Weights of a small multi-label audio tagger.
Training: adamw at rate 0.0019, 12700 steps, batches of 64.
Data: trained on short read English sentences (LibriTTS-R), 26041 training examples, 31.2 epochs.
Rows from block 2 of a small multi-label audio tagger, named by matrix and row number. Rows with one number belong to one neuron. Each number is 128 + 24 x the weight over its row's rms, rounded and kept within 0 to 255. All counts start at 0.
After each neuron's rows are labels from the 100 clips, of 14976, where the neuron reaches its highest value: "loudest band" is the band of the loudest frequency at the time of the peak. Only what is clearly more common there than usual is listed. The data: short read English sentences (LibriTTS-R).
# fc1: MLP up (model.blocks.2.mlp.fc1.weight, 640x160), inputs 0-159
# fc2: MLP down (model.blocks.2.mlp.fc2.weight, 160x640, transposed), outputs 0-159

fc1.354 [150 137 104 123 105  98 107 127 110 100  82 139 145 151 130  88 137 162 176 122 173 148 102  89  91 101 100 148 119  90  81 155 147 133 126 143 129 104  79 128 141 128 110 148 129  80 120 140 144  80 131  74 142 108 145 123 100 109 100  96 165 103 100 126 136 128 153 142 148 173 139 128 150 129 140 144  97 138 139 134 115 137 147 141 120 170 136 173 173 133 139 142 136 122 152 152 133  96 153 121  86 153 145 128 141 168 158 119 145 146  96 114 147 139 149 121 120 127  95 123 125 142 150 135 119 116 154  89 127 107 151 132  99  85 114 112 143 162 134 124  79 140 119 117 163 147 124 136 174 112  97 140 147 138 136 124 187 141 166 156]
fc2.354 [ 91 128 165 101 107 135 159 114 149 148 106 156 143 149 105 105 152 160 131 141 107 134 178 114 178 138 139 154 128 155 114  87 145 144 154 168 126 105 129  99 139 119 129  89  78 105 178 165 112 158 152 118 126 112 134 120 114 104 135 134 152 156 129 143 114 114 148 124 126 134 124 133 174 124 116 138 159 149 126  82  81 154 135 128 129 106  93 150 157 117 180 128 142 122 113 147  98 165 122 115 154  94 116 109 101 140 111 126 161 153 120 126 151 111 117  98 110 136 146 154 128 152 121 131  91 112 114 124 154 153  97 102 159 161 106 138  94 180 105 141 107 195 161 149 112 122 136 137 103 120 162  96  88 127 176 135 104 110 132 111]
loudest band: 4000 to 8000 Hz

fc1.452 [118  62 120 106 150 191 110 142 136 126 142 112 160 106 125 147 140 109 171 127 131 157 119 129 122 139 126 106 124 155 153  99 178 157 168  98 122 129 154  90 103  87  87 152 130  98 140 106 171 109 130  98 154 119 118 163 139 140 120 121 149 152 121 179 129 138 120 127 121 157 144  83 143 136 145 125 145 127 156  97 130 103 127 125 115 107 181 134  98 134 127 138 141 151 117 149 134  98 141 155 122 158 113 149 134 163  88 117  93 161 195 140 125 135 164  93 125 118 107 130 162  96 119 133 137 117 119  76 101 125  97 118 164  71 143 129 153 137 129 125 113 131 109 117 111 156 105  98 145 101 141 156 132  77 142 137 120 146 138 116]
fc2.452 [131 111 122  89 145 121  97 112 109  77 133 103 122 133 151  93 119 133 148 107 118 130 114 105 137 106 121 137 107 146 130 160  53 129 119 166 136 116 128 124 119 117  78 151 137 152 125  87 118 113 103  85 125 106 122 119 132 147 146 168 108 136 141  93  93  97 103 142 153 108 141  92 136 146 131 132 172 143 103 153 131 175 148  87 160 167 131 164 109 179 136 182 139 109 127 127 120 132 100 127 124 134 177 106 139 138  90  82 171 139 124 112 145 116 121 115 106 138  98 124 108 121 154 105  92 121 159 148 126 110 143 117 147 105 134  62 119 118 133 110 144  98  98 125 126 141  80 111 135 186 137 140 101  91 118 152 130 134 113 103]
loudest band: 2000 to 4000 Hz

fc1.563 [127  93 103 122 158 132 124 120 161 130  95 121 145 119  96 133 130 159 136 108 131 197 140 164 131 114  77  99 132 128 144 117 127 137 130 165 149 133 115 132 128 152 117 155 142 144 138 105 117 155 116 111 121 175 127 137 134 132 110 104 118 120 129 115 159 140  48 126 113 139  68 103 127 148 174 110 128 137 134 142 150 151 115 139 126 150 138 138 119 123 150 139 137 152 132  98 140 155 108 134 105 117 123 112  94 113 146 105 139 132 153 137 139 138 128 173 133  75 115 129 134 142 137 153  51 121 140 139 139 141  80 119 142 138  99  94 149 143 170 138 123 120 105 120 127  92  65 180 106 137 148 112 104 153 168 120  63 122 128  78]
fc2.563 [ 82 123 121 124 153  96 129 138  87  81 145 113 153  91 143 120 132 106 107 156 134 146 119 141 128 126 112 165 100  96 132 107 159 150 151 124 126 146  92 128  93 171 120 132 108 106 126 124 156 142 114 115  91 132 104  67 147 159 120 115  89 119 120 144 148 113 128 148 142 171 151 135 154 125  98 140 136 149 104 121 126 130 138 151 130 170 144 121  82 114 136 156 110  99 171 148  60 119 106 150 139 112 104 104 115  93 160 149 148 120 134 199 122 121 182 128 156 127 112 154 133 156 144  72 125 137 132 118 138 149  66 110 107  75  91 160 117 151 140 106 141 101 138 133 149 117 127  96 136 131 130 134 108 126  94 144 135 138 119 139]
loudest band: 500 to 1000 Hz

fc1.369 [ 99 149 116 103 140  93 149 110 133 127 102 140 135 149  97 146 138 154 152 128 131 137 151 148 105 153 116 133 147 143 100 144 145 129 136 105 119  88 108 113 116 137  76 137 125 135 103 100 149 145 174 131 132 105 133 118 130 143 134 120 116 152  96 135 120 163 124 166 105 173 178 124 160 179 141 127 153 117 134 144  89  49 137 115 138 117 109 151 150 110 107 124 161  98 145  92 113 123 102 145 124 151  92 124 155 106 151 131  91 150 145 158 152 168 161  84 125 130  75 123 147 152  93 147 123 119 166  97 112 118 135 140 119 113 152  76 156 123 123 175  95 116 116  93 161 156 137 167 160 123 147 146 112  88 118 105 131 150 108  98]
fc2.369 [146 129 125 136 115 154 117 134 110 116  99  81  87 123 127 102 119 121 105  93 130 117 127 146 137 141 113 173 159 152 121 102 148  82 173 132 125 132 144  94 119 145 120 126 113 133 117 182 113 117 154 112  95 101 131 138  89 122 160  79 110 138 142 141 103 154 135 105 134 154 137 109  95 104 105 124 204 128 120 169 176 104 141 122 121 163 161 143 162 134 116 132 102 158  75  77 169 138 127 152 102 108 103 150 143 146  94 176 110 129 118 120 154 128 135  86 132 141  90 152 142  58 121 137 160 117 180 107 156 143 124 120 146 165 115 126 134 129 136 118 132 113 142 131 131 125 125 125 129 175 110 129 121 123 116 116  85 116 103 122]
loudest band: 4000 to 8000 Hz

fc1.33 [143 164 137 115  94 123 148  97 130  87 125  91 123 121 115 160 123 126 156  81 147 172 146  97 138 108 129  99 116 107 133 160 122 107 132 139 160 129 151 108  93 111 131 163 154 119 136 109 190 109 140 133 151 123 118 151 131 113  84 146 151 128  84 143 139 108 127 137 107  99 127 134  91 139 153 121 178 136 118 144 140 113  72 155 131 177 144 139 135 160 118 119 158 123 124 136 155 131 111 103 133 136 122 141 106 172 101 121 138 133 101 139 129  98  84 148 124 101 154 132 130 129 122 178 135 108 134 111 101 152 128 151  76  56 141 110 121 178 118 134 128  86 105 100 146 130 122 131 146  97 168 160 169 117 113 146 115 141 151 181]
fc2.33 [109 127 160 144 108 115 140 137  92 154 120 146 104 110 152 147  95  79 106  94 135 151  98  91 131 138  88 105  85 104 162 120 117 184 135  96 112 107 128 111 140 132 125 120 148 128 143 171 167 146 110 127 100 173 146 125 116  93 135  78 114 156 127 118 130  85 137  86 130 133 164 182 106 147 107 119  66 134 152 133 128 149 136 176 165 101 108 112 116 123 124 149 112 147 156  71 141 141 164 179 128 145 173 123 116 125 132 141 111 128 135 100 128 126 144 119 105 106 114 150 144 145  93 141 125 153 112 142 158 132 104 104 117  97 119 152 115 125 119 134 123 110 146 110 115 119 112 108 132 122 144 149 111 163 133 158  91 194 155 123]
loudest band: 500 to 1000 Hz

fc1.633 [110 147  66 132 183 129 129 128  80 121 145 114 114 145 105 156 117  90 138 137 113 115 116 117 153 126 115 128 180 135 136 168 133 176 118 154 126 124 135 156 134  99 117 170 119 168 105 115 140 138 115  96 158 138 159 107 155  97 125 148 122 136 117 119 162 132  92 115 120 137 101 140 163 145 161 103  96 157 122 162 166  96 128 145 117 131 133 128 126 129 123 114 144 153 144  87 133 147 130 181 111 102 131 155 170 155 135 133 146 133 128 119 161 135 161 117 119 120 131  69 175 118 171 129  76 145 102  99 116 107 102 149  98 125 142 137 136 105 167  99  99 121 125 153 172 157  99  97  98 140 123 178 129 135 110 104 134 104 104  99]
fc2.633 [167 129 140 149 151 169 114 109 164 114 126 108 166 117 101 110 125 150 135 104 186  89 124 126 108 122  92 120 129 147 159 117  89  71 159 138 135 110 121 149 137 110 103 111 122  79 159 131 164 106  92 132 186 144 159 122 135 137 164 126 167  97 137 126 159 120 136 164 104 115 161 130 119 100 149 157 122 115 114 143 161  92 172 151 131 114 149 144 125 156 110 137 139 163 140 105 117 134 124 117  99 138 148 166 138 130 150 120 129 159 154 101 137 149 141 118 135 163 147 134 116 149 150 147 143 150 110 149 186  92 115 153 116 116 149  98 125 145 116 148 121 137 156 113 152 153 172 183 131 134 171 117 164 137 114 135 113 148 148  71]
loudest band: 500 to 1000 Hz

fc1.467 [104  68 109  98 136 114 138 126 138 115 157 122 111 122 133 141  92 116 108 119 143 176 127 173 111 114 161  93 162 129 150 109 115 119 121 165 108 135  73  94  95  95 129 100 138 115 117 160 143  89 139 101 116 159 138  90 157 139 136  69 167 162 119 158 153 141 113 122 126 164 179 108 119 148 156 110 152 159 119 147  81 134 150 115 116 102 147 133 133 131 154 111 129 152 127 126 147 120 125 117 104 130 139 115 103 129 122 128 147 192 160 153 173 106 114 117  96 111 133 130 127  81 124 151 104 140 124 115 107 112 115 128 135 142 145 139 105 131 144 121 161 128 143 130 130 124  80 143  91 139 203 139 168 151 134 158 110 120  85 136]
fc2.467 [126 133 106 149 149 154  94 162 174 122 111 124 122 147 163 175 117 127 111 106 129  71 162  78 130 138  99 137 165 153 104 120 155 123 164 167 139 125 141 136 168 144 142 113 144 124 148 146 139 143 131 152 163  97 131  91 135 106 128 122 105 112 144  99 139 130 130 112 109 164 137  86 133 129 145 121 121 145 126 130 129 134 169 157 139  88 112 106 137 135 196 117 135 135 136 120 120 182 134 113 140  99 159 133 110 188 155 127  88 137 126 159 131 123 150 103 117 127 132 124 111 111 165 133  74 120  97 161 133 121 173 157 132  70 111 122 141 117 108 143 187 100 149 154 149 151 148  99 120 114 117 110 125 111 159 131  91 164 143 138]
loudest band: 4000 to 8000 Hz

fc1.433 [112 152 116  97 143 155 124  93 112 107  95 138 138 135 126 116  89 113 135 158 151 109 103 107 158 143 126 118 167  63 115 110 139 134 112 114 172 111 129  86 153 128 121 134 101 121  72  80 125 147  96  74 196 124 131 129 117  92 156 141 105 123  84 122 141  98 131 131 137 149 151 102 168 150 168 148 134 177 114 125  92 127 121 108 116 123 108 161 129 158 155 111 156 118 152 134 113 113 121 130 112 152 124 132 127 124 123 115 127 121 142 170 165 105 166 157 111  84 138 132 112 132 123 117  89 113 146 128 166 163 148 122 116 121 148 126 132 115 137 133 128 169 119 120 154 129 117 126 149  87 154 115 108 144 135 150 137 214 152 153]
fc2.433 [107 153  99 108 134 103 115 103 120 103 126 122 139 135 135 168 137 129 113 156 113 137 165 131 144 139 106 131 167 126 130 102 163 124 119 125  96  97 173 105 174 117 121 131 179 139 118 141 130 115 111  97 130 162 140 112 111 104  95 100  76 133 135 117 152 109 108 127 162 112 134 141 154 124 122 161 160  96 122 183 101 142 179 129 121 125 171 111 101 166 128 130  98 120 129 129  75 119 121 128 194 146 169 113 128 144 125  97 130 147 112 108 126 164 129 115 159 167 109 136  94 116 118 166  81 130  97 105 145 159  95 169 168 118 143 172 136 122 138 121 128 119 120 145 166 173 130 148 112  85 105 137 146 131 126  88 141 144 131 164]
loudest band: 250 to 500 Hz

fc1.420 [128 126 167 108 165 140 136 162 118  72 131 151 102 125 128 153 140 167 125 143 139 121 119 110 144 126  71 130 161 145 164  97 127 154 141 156 137 133 144 130 118 129  83 117 149 156 117  88 171 115 145 118 180 176 103 145 147 170 105 193 120 141 148 137 115 124 112 134 115 129 149  98 104 121 120 122 122  89 117 128 112  87  77  81 113 110  90 130 135 132 153 111 165 133 158 102 117  88 111 132 102 164 136 138 123 173 166 107 134 120 154 132 160 135 158 106 126 122  96 143 118 113 123 124 149 136 115 133 131 109 121 133 143 129 145  98 179 170 132 127  99 139  72 103 140 135 118  83  87 120 116 163 129  96 110 133 105 152 127 132]
fc2.420 [136  76 132 132 169 133  88 134 139  96  74 127 123 123 113 104 128 114 164  72 131 152 102  94 129 114 159 108 101 160 123  84 125 126 149 147 143 142 102 130 164 123 129 121  73 154 112 112  84 166 147 141  78 101  69 149 133 148 121 147 133 106 149 131 105  95  98 147 108 149 111 102 115 152 136 107 109  81 157 137 133 103  81 116 113 128 116  76 152 110 142 134 110 153 132 156 121 128 146 112 133 160 100 114 171 113 142 162  89  95 125 126 116 146 161 134 146 148 142 133 112  94 157 151 126 134 121 110 109 139  84 145 104 159 100 131  90 166 126 132 115 121 126 122 100  84 104 115 155 163 113 134 131 131 161 124 132 128 145 128]
loudest band: 2000 to 4000 Hz

fc1.182 [ 96 100 128 144 131 189 106 113 151 156  98 121 162 112 129 147  98  86 111 138 146 105  86 134 178 150 109 135 152 121 145 105 137 155 120 126 146 145 106 135 135 129 117 178 166 130 145  72 157 122 144 117 148 132 109  98 115 138 128 132 132 137  89 116 139 101  98 169  81  83 119 136 101 111 126 121 119 111 125 145 126 133 152 136 141 112 120 133 107 157  95 134 133 176 121 138 175 135 123 132  59 140 136 113 169 129 146 115 164 117 131 146  86 174 167 136 121  62 118 150  97 106 116 115 101  95 177 123  97 140 137 123 132 136 156 106 112 114 137 105 125 168 152 151 116 154 112 143 115 105 152 148 129  86 138 152 146 128 103 144]
fc2.182 [124 120 149 178 172  99 104 119 126 137 159 101  94  88 173  91  78 108 129 123 120 168 118 139 131 118 176 143  91  94 150 115 128 127 131  84 141 155 122 113 126 144 121 114 141 156 127 133  89 127 161 102  94 142 135 140 136 133 175 139 158 117 177 167 138 172 156 122 119  92 133 104 129  89  92 103 135 125 140 144 157 110 101  88 107 117  98  73 126 130 159  93 153 101  96 136  98 104 128 124 129 154 101 138 148  87 134 130 122 124 120 163 118 123 118 152 147 105 113 101 141 106 127 167 132  81 122 128 134 130 107 150 105 115 126 139 123 172 147 102 119 127 144 126 134 147  85 131  96 106 156 120  95 133 106 147  93  88 134 153]
loudest band: 500 to 1000 Hz

fc1.303 [137 123 149 142 114 141 148 155 107 158 118 122 163 120 103  85 165 101  73  84 119 136  98 125 168 132 188  96 139 124  97 152 135 115 125 158 141 115 144 141 128 115 133 121 168 131 115  72 143 138 155 143 159 118 149 112 121 119 140 131 139 152 156 151 159 118 141 134 118  80 154 138 169  86  97  71 121  63 141 102 161 113 147 155 113  95 112 119 126 107 132 130 102 100 147 137 128 144 135 183 140 123 146 151 123 126 160  86 168 136 133 109 135 108 109 116 125 116 145 148 135  87 114 131 134 130 137 124  93 115  98  80 142  88 108 174 140 133 150 112 146 172  98 139 125 101 131 160 166 132 101 149 113 122 134 125 120 127 115 167]
fc2.303 [156 152  71 128 142 141 145 137 127 135 121 108 130 131 128 159  98 159 134  95 135 115 180 110 111 120 124 151 108 135 135 123 134 121 133 122 135  75  81 135 127 128 104 124 125 128 104 169 119 108 127 162  99  86 146 151 172 135 143 142 162 136 146 109 110 127 153 126 148 125 109  82 113 145 162 185 159 104 130 158 133  80 144 129 160  80 147 121 136 165 122 101 154  96 119 119 144 131 113 107 175 115  97 120 119 155 110  80 124 142 137 108 155 115 133 106 158 159 154 163 116 167 138  98 133 155  88 106 123 146 147 144 128 107 170 117  90 164 154 110 130 149 168 121 149 112 171 161 118 120 126 145 155 100  88 156 108 155 125  90]
loudest band: 500 to 1000 Hz

fc1.86 [143  96 154 167 112 198 145 113 118 148 110 128 129 107 132  84 120 110 117 158 147 111 123 122 112 100 133 121 156 103 127 134 168 139 160 191 152 112 127 173 150 134 124 129 139 135  84  92 166 144  90 101 152 131 102  99 152 126 118 146  99 165 125 104 119 114 130 123  70 115 116 110 127  88 150 117 157 122 137 111 127 137 143 123 146  76 111 170 101 167 147 103 125  93 120 117 125 117 120 157  92 107 167 113 116 143 120 110 163 142 193 170 121 123 136 109 135  87 142 145 127 151 148 140  87 106 120 139 172 134 106 175  93 115 121 112 127 139 162 122 126 115 129 142 129 172 131 149 132  72 131 141 108 120 136 124 136 137 125  98]
fc2.86 [129 148 120 143 103  99 134 114 134 153 117 134 155 120 121 121 149 148  98 176 134 127 119 130 105 164 144 136 112 148  77 158 156 139 143 115 122 137 139 166 170 169 112 127 142 161 153 173  92  88 135 170  99 108  95 135 136 115 119 112 110 108  92 112 129 162 114 128 127 132 153 128 105 110 116 149 121 103 109 124 122  99 126 133  97 126  76 104 130 112 187 173 128 109 153 181 147 113 122  98 125 141 146 162  91 159 186 128 153 116  87 121 114 156  76 104 137  99  81  95 139 158 185 143 142 172 129 122 146 116 159 110 117 115 153 132 118 109 127 130 114 121 156 155 131 110 143 146 103 139 167 158 167 110 131 129 120 128 117 115]
loudest band: 250 to 500 Hz

fc1.84 [155  99 129  99 111 126 142 150 148 114 105 151 162 149  93 102 174 102 144 129 132 135 116 131 141 159 144 123 130 117 123 182 158 124 115 138 163  71 145 124  95 101 100 155 145  91 141 129 126 115 139  59 147  73 186 120 139 112 131 152 126 113 134 141 130 147 113 103 137 162 158 127 140 151 101 140 112  89 149 175 108  95 104 138 128 110 111 125 154 106 149 113 118 123 163  94 142 118 163 140 124  98  99 147 112 127 173  48 120 162 124 158 119 140 158 131  94 130 136 123 136 121 154 156 110 112 133 124 121 123 130 119 120  82 126 116 178 140 125 132  86 122  92 139 155 146 134 131 169  98 100 114 145 110 111 126 141 158 104 120]
fc2.84 [118 132 182 114 114 131 115 104 158 146  82 116 118 108 125 159 111 124 108 118 168 131 144  91 184 119 153 136 141 150  93 105 145 213 148 164 108 138 109 123 146 127 117 157 116 128 147 111 140 145 160 142  70 149 118 165 125 149 146  95 115 143 135 138  99 151 163 139 119 148 154 116 137  73 130  96 137 149 142 127 123 156 120 142 166 129 175 137 148 129 169 132  90 100 142 130  94 142 139 157 122  94 144 122 122 219 125 145 134 121 112 137 103  96 146 125 124 132  99 119 134 108 150 107 117  97 131 141 100 170 106 116 169  79 122 140 123 101  87 133 109 143 139 135 120 114 137 122 120 118 157 101 116 150 110 110 147 145 114 133]
loudest band: 250 to 500 Hz

fc1.554 [112 121 129 158 128 156 135 142 142 131 127 127 110 121 122 145  96 130 125 126 125 102  78 116 141 141 123  68 212 113 133 147 135 165 126 128 138 121 107 123 129 120  57 154 135 129  99 119 156  99 171 132 154 137 154 125 141 130  73 148 123 148 114  95 171 126  98 118  62 136 120 129 105 125 104 157 107 136 118 118 140 122 142 144 120 142 100 157 123 178 114 162 158 106 125 122 135  97 164 103 169 126 127 172  60 122 108 119 107 122 155 175 151 172 120  94 140 104 133 110 116 152 115 139  98 114 143 123 109 122 154 137 113 136 134 144 167 113 132 150 108 117 115 154 174 113 124 144 122  94 118 145 130 100 148  86 129 128 169 125]
fc2.554 [112 141 145  87 165 125 116 108 149 135 134 139 119 128 131 167 124 138  83 137 121 101 122 128 127 141 159 101 134 144 162 163 133 119 160 171 121 118 153 104 142 138 139 122 118 148 146 138 175 125 118 155 141 146 146 118 130 156  57 146 153 125 124  78 123 132  89 126 131 145 120 132 113  86 109 143 140 169 153 118 131 121 122  91 134  89 112  88 115 114 168 112 169 180 111 157 141 117 109 126 144  89  92 145 124 140 141 139 113 164 122 153 101 121 118 153 123 139 138 101 117  83 166 135 125 112 123 146 124 111  99  89 101  83 131 132 166 132 107 128 154 164 159 121 108 124 128 150 127 199 140 114 104  86 186 119 137 146 103 177]
loudest band: 500 to 1000 Hz

fc1.65 [106  95  99 149 116 134 152 136 107  92 111 158 112 163 128 121 139  72  97 170 177 165 135 132 153 153 143 131 176 125 117 100 177 163 147 139 145 131  99 149 120 117  84 144 121 127 128 120 160 151 131 118  94 121 169 111  87 131  94 124 172 137 103 112 124 138 101 177 144  94 148  96 125 121 141 127 118 109 113 143 123 148 144 120 136 111 110 126 162 167  58 111 107 146 156 131 108 110 122 147 134 117  93 136 147 110 126  85 131 135 105 175 140 155 114 138 129 139 134 139 165 129 113 133 104 112 153 109 126 120 136  85 139  93 124 139 171 115 117 105 107 118 161 136 125 141  49 151 144 134 140 149 174 123 137 151  99 102 133 138]
fc2.65 [109  95 100 116 129 125 112 162 133 130 161 136 152 116 154 131 140  98 147 127 149 157 156 137 105 135 142 105 152 134  86 139 160 138 110 101 176 136 136 133 143 116 108 155 158 125 131 142 112 118 138 129  78 110  77 122  75 104 125 109 128 109 117 152 161 105  92 133 139 156 143  91 134 187 130 131 152 130 128  91  89 133 131 161 133 160 140 141 142 156 113  82 144 123 162 147 125 147 114 106 119 137 127 135 126 113 115 147 115 120 141 111  92 142 157  89 139 146 105  97 111 119  94 124 134 166 146 123  92 133  93  98 117 197 108  88 115 127  97 164 142  81  79 128  94 126 128 167 102 155  90 112 142  91 110  93 166 110 141 135]
loudest band: 4000 to 8000 Hz

fc1.35 [142 114 122 152 157  81 171 170 120 104 114 152 109 135 115 173  97 151 132 125 155 134 123 149 105 135 112 138 145 131 136 131 166 166  83 138 127 140 130 102 114  70 111 123 139 166 123 140 146 118 151 143 128 168 113 145 145 145 134 125 128 138 130  93 111 132  79 112 135  96 138 100 137 150  90 143 128 121 154 125  97  70 143  84 116 114  83 144 120 100 145 128 172 131 147 120 124  98 152 155  83 102  99 135 119 162 180 114 161 126 136 100 121  99 130  79 101 139  93 134 158  96  91 135 131 135  94 144 129 130 107 133 145 100 143 108 136 155 168 130 109 136  89 125 161 137  85 123  93 145 117 118 153  91 104 141 131 177 156 128]
fc2.35 [142 127 137 121 155 112  85 129 143 130 146 108 116 107 153 148 126 103 149  89 173  91 126  86 150 152 126 110 133 129  92 103 164 155 119 144 130 190 127 152 159  98 118 131 113 115 148 144 123 144 120 128  85 111 117 131 112 140 139 135 129  62 142 110 150  78  96 117 155 151 113 114 100 169 134 132  90 148 130 169 138 102 135 135 113 104 164 109 138 162  75 141 128 112 116 120 103 117 155 107 171 101 124 106 143 161 168 155 135  87 142 132 117 189 175 109 154 144 154 140 123 154 138 174 108 133 159 113  98 128 101 136  75 132 121 141 117 146  62 155 117 120 128 135 144 112 145 145 156 138 133 138 145 114 145 114 126 130 144 106]
loudest band: 2000 to 4000 Hz; 4000 to 8000 Hz

fc1.435 [109 140 145 145 130 159  71  75 141 151 154 111 130 140 121 130 111 102 101 112 158 151 120 158 112 119 114 124 110  86 107 126 183 133 120 177 128 147 119 134 117 124  87 155 166  77 120 109 115 109 126 141 107 178 143 115 144 131 148 130 129  85 103 149 159 131 113 133 106 111 127 126 116 115 157 167 132  57 109 114  91 137 123 153 116 131 115 136 125 168 109 165 149 115 121 100 150  61 155 132 113 134 130  84  97 125 145 144 132 126 131 145 136 171 119 138 136 116 118 140 153 163 133 126 151  74 124  97 102 118 142 143 106 140 121 119 138 118 199 130 129 128 137 112 125 114 146 130 123 130 144 151 123 100 139 113 100 101 207 123]
fc2.435 [163 132 120 146 117 133 104 166 160 143 137 137 118  92 167 129 149 140 141 159 110 114 123 131 135 150 116  88 101 178 139 130 139 128 116 137 124 123  98 130 122 149 148 146  71 128 122 117 157 139 135 123 137 177 150 157  86 133  83 160 108 116 107  93 119 158 137 182 139 118 151 175 100 108 140 166 120 132 152 109 120 145 137 146 133 109  95 143 129 120 159 118 107 163 125 114 131 179 117 154 157 119 183 128 133 137  85 131 135 181 160 102 109 127 116 178 118 153 159 150  93 104 153 160 154 118 124  86  90 132 176 143 157 137  91 125 121 164 126 128 138 135 151 150 124 123 124 154 158 143  96 108  94 117 150  90  95 134 161 124]
loudest band: 500 to 1000 Hz; 250 to 500 Hz

fc1.603 [130 137 147 106 136 142 102 105 116 119 125 119 158 123  68 127  99 134 106 156 119  97  88 143 150 154 120 146 142 101 167 146 148 131 167 142 120 129 107 148 115 131 138 110 144 139 133 108 151 174 160 119 132 114  99  99 161 152 137 144 103 221 130 109 124  88 142 122 115 154  93  68 130 142 125 134 158 125 120 128 144 100 140  93 109  83 133 150 109 140 130 150 149 164 118 120 142 125 125 128 112  99 120 103 100 155 153 141 144 164 132 128 143 128 162 142 118 113 141 114  98 168 163 128  96 133 114 120 149 114  94 147 125 147 115  80 154 127 110  77  76 130 139 145 129 124 118 158 105  86 143 137 110 132 211 145 146 143 122 106]
fc2.603 [189 133 136  96 119 102 147 150 134 150 113 149 152  95 137 141 129 105 100 169 106  98 121 120  71 114 130 113 112 159 126 112 107 145  91 131 136 140 143 113 123 155  71 101 152  94  56 139 133 157 148 115 125 107 119 122  89 157 130 148 144 132 115  66 122 151  99  79 136 126 141 115 138 145 154 187 139 147 149 175 124 141 113 122 158 132 119  94 120 136 141 139 199 140 129 127 126  62 127 111 149 104 140 127  97 140 163 135 131 140 113 111 166 132 124 127 152 104  89 130 166 161 130 108 161 112 132 135 146 124 184 153 100 143  99 138 112 146 153 156 123 126 121 145 129 120 118 131 124 113 170 125 134 126 146 118 137 108 147 120]
loudest band: 500 to 1000 Hz

fc1.589 [149 145 151 123 136 161 168 160 126 133  92 134  98 188 117 154  84 151 147 123 158 142  98 141 145 154 155 120 141 120 157 143 179 151 128 140 141 173 124  94 100  77 114 123 111 157 101 132 173 121 128 106 141 121 144 162 151 118 104 105 155 183 136 154 112 123 108 126 125 116 101 124 154 138 140  57 116  99 108 116 115 109  41 125 142 111 124 103 107 106 128 155 133 129 126  94 144  71 190 147 123 125 134  94 101  87 146 144 144 141  95 138 144 136 122 122  92 138 128 130 160 131 122 111 137 121 147  97 122 137 124 117 126  90 135 118 148 133 145 134 125 111  99 123 172 118 124 125 134 135 107 140 166 106 147 165 144 138 128 147]
fc2.589 [153 156 134 112  87 185 139 117 113 106 150 139 127 129  90 188 131 121 138 143 160 122 109 143 145 109 140 110 127 104  93 170 149 148 161 121  86 154  95 168 136 126 168 135 119 150 122  98 118 146 138 128 109 128 126 130 119 122 146 121 176 104 115 162 123  97 136 140 175 144 153 127 118 137 121 143 100 170 149  95  95  96  89 140 141 146 104 117 119 138 113 155 114  98 173  88 143  98 125 145 156 147 173 127 142 109 153 164 144  97 137 134 104 149 139 114 148 118 117 149 136 126 152 203 145 131 171 169 118 121  98 122 110 148 105 148 121 130 124 112  95 123 115 156 154 111 142  97 120 132  90 123 152 134 169  66 109 110 146 128]
loudest band: 4000 to 8000 Hz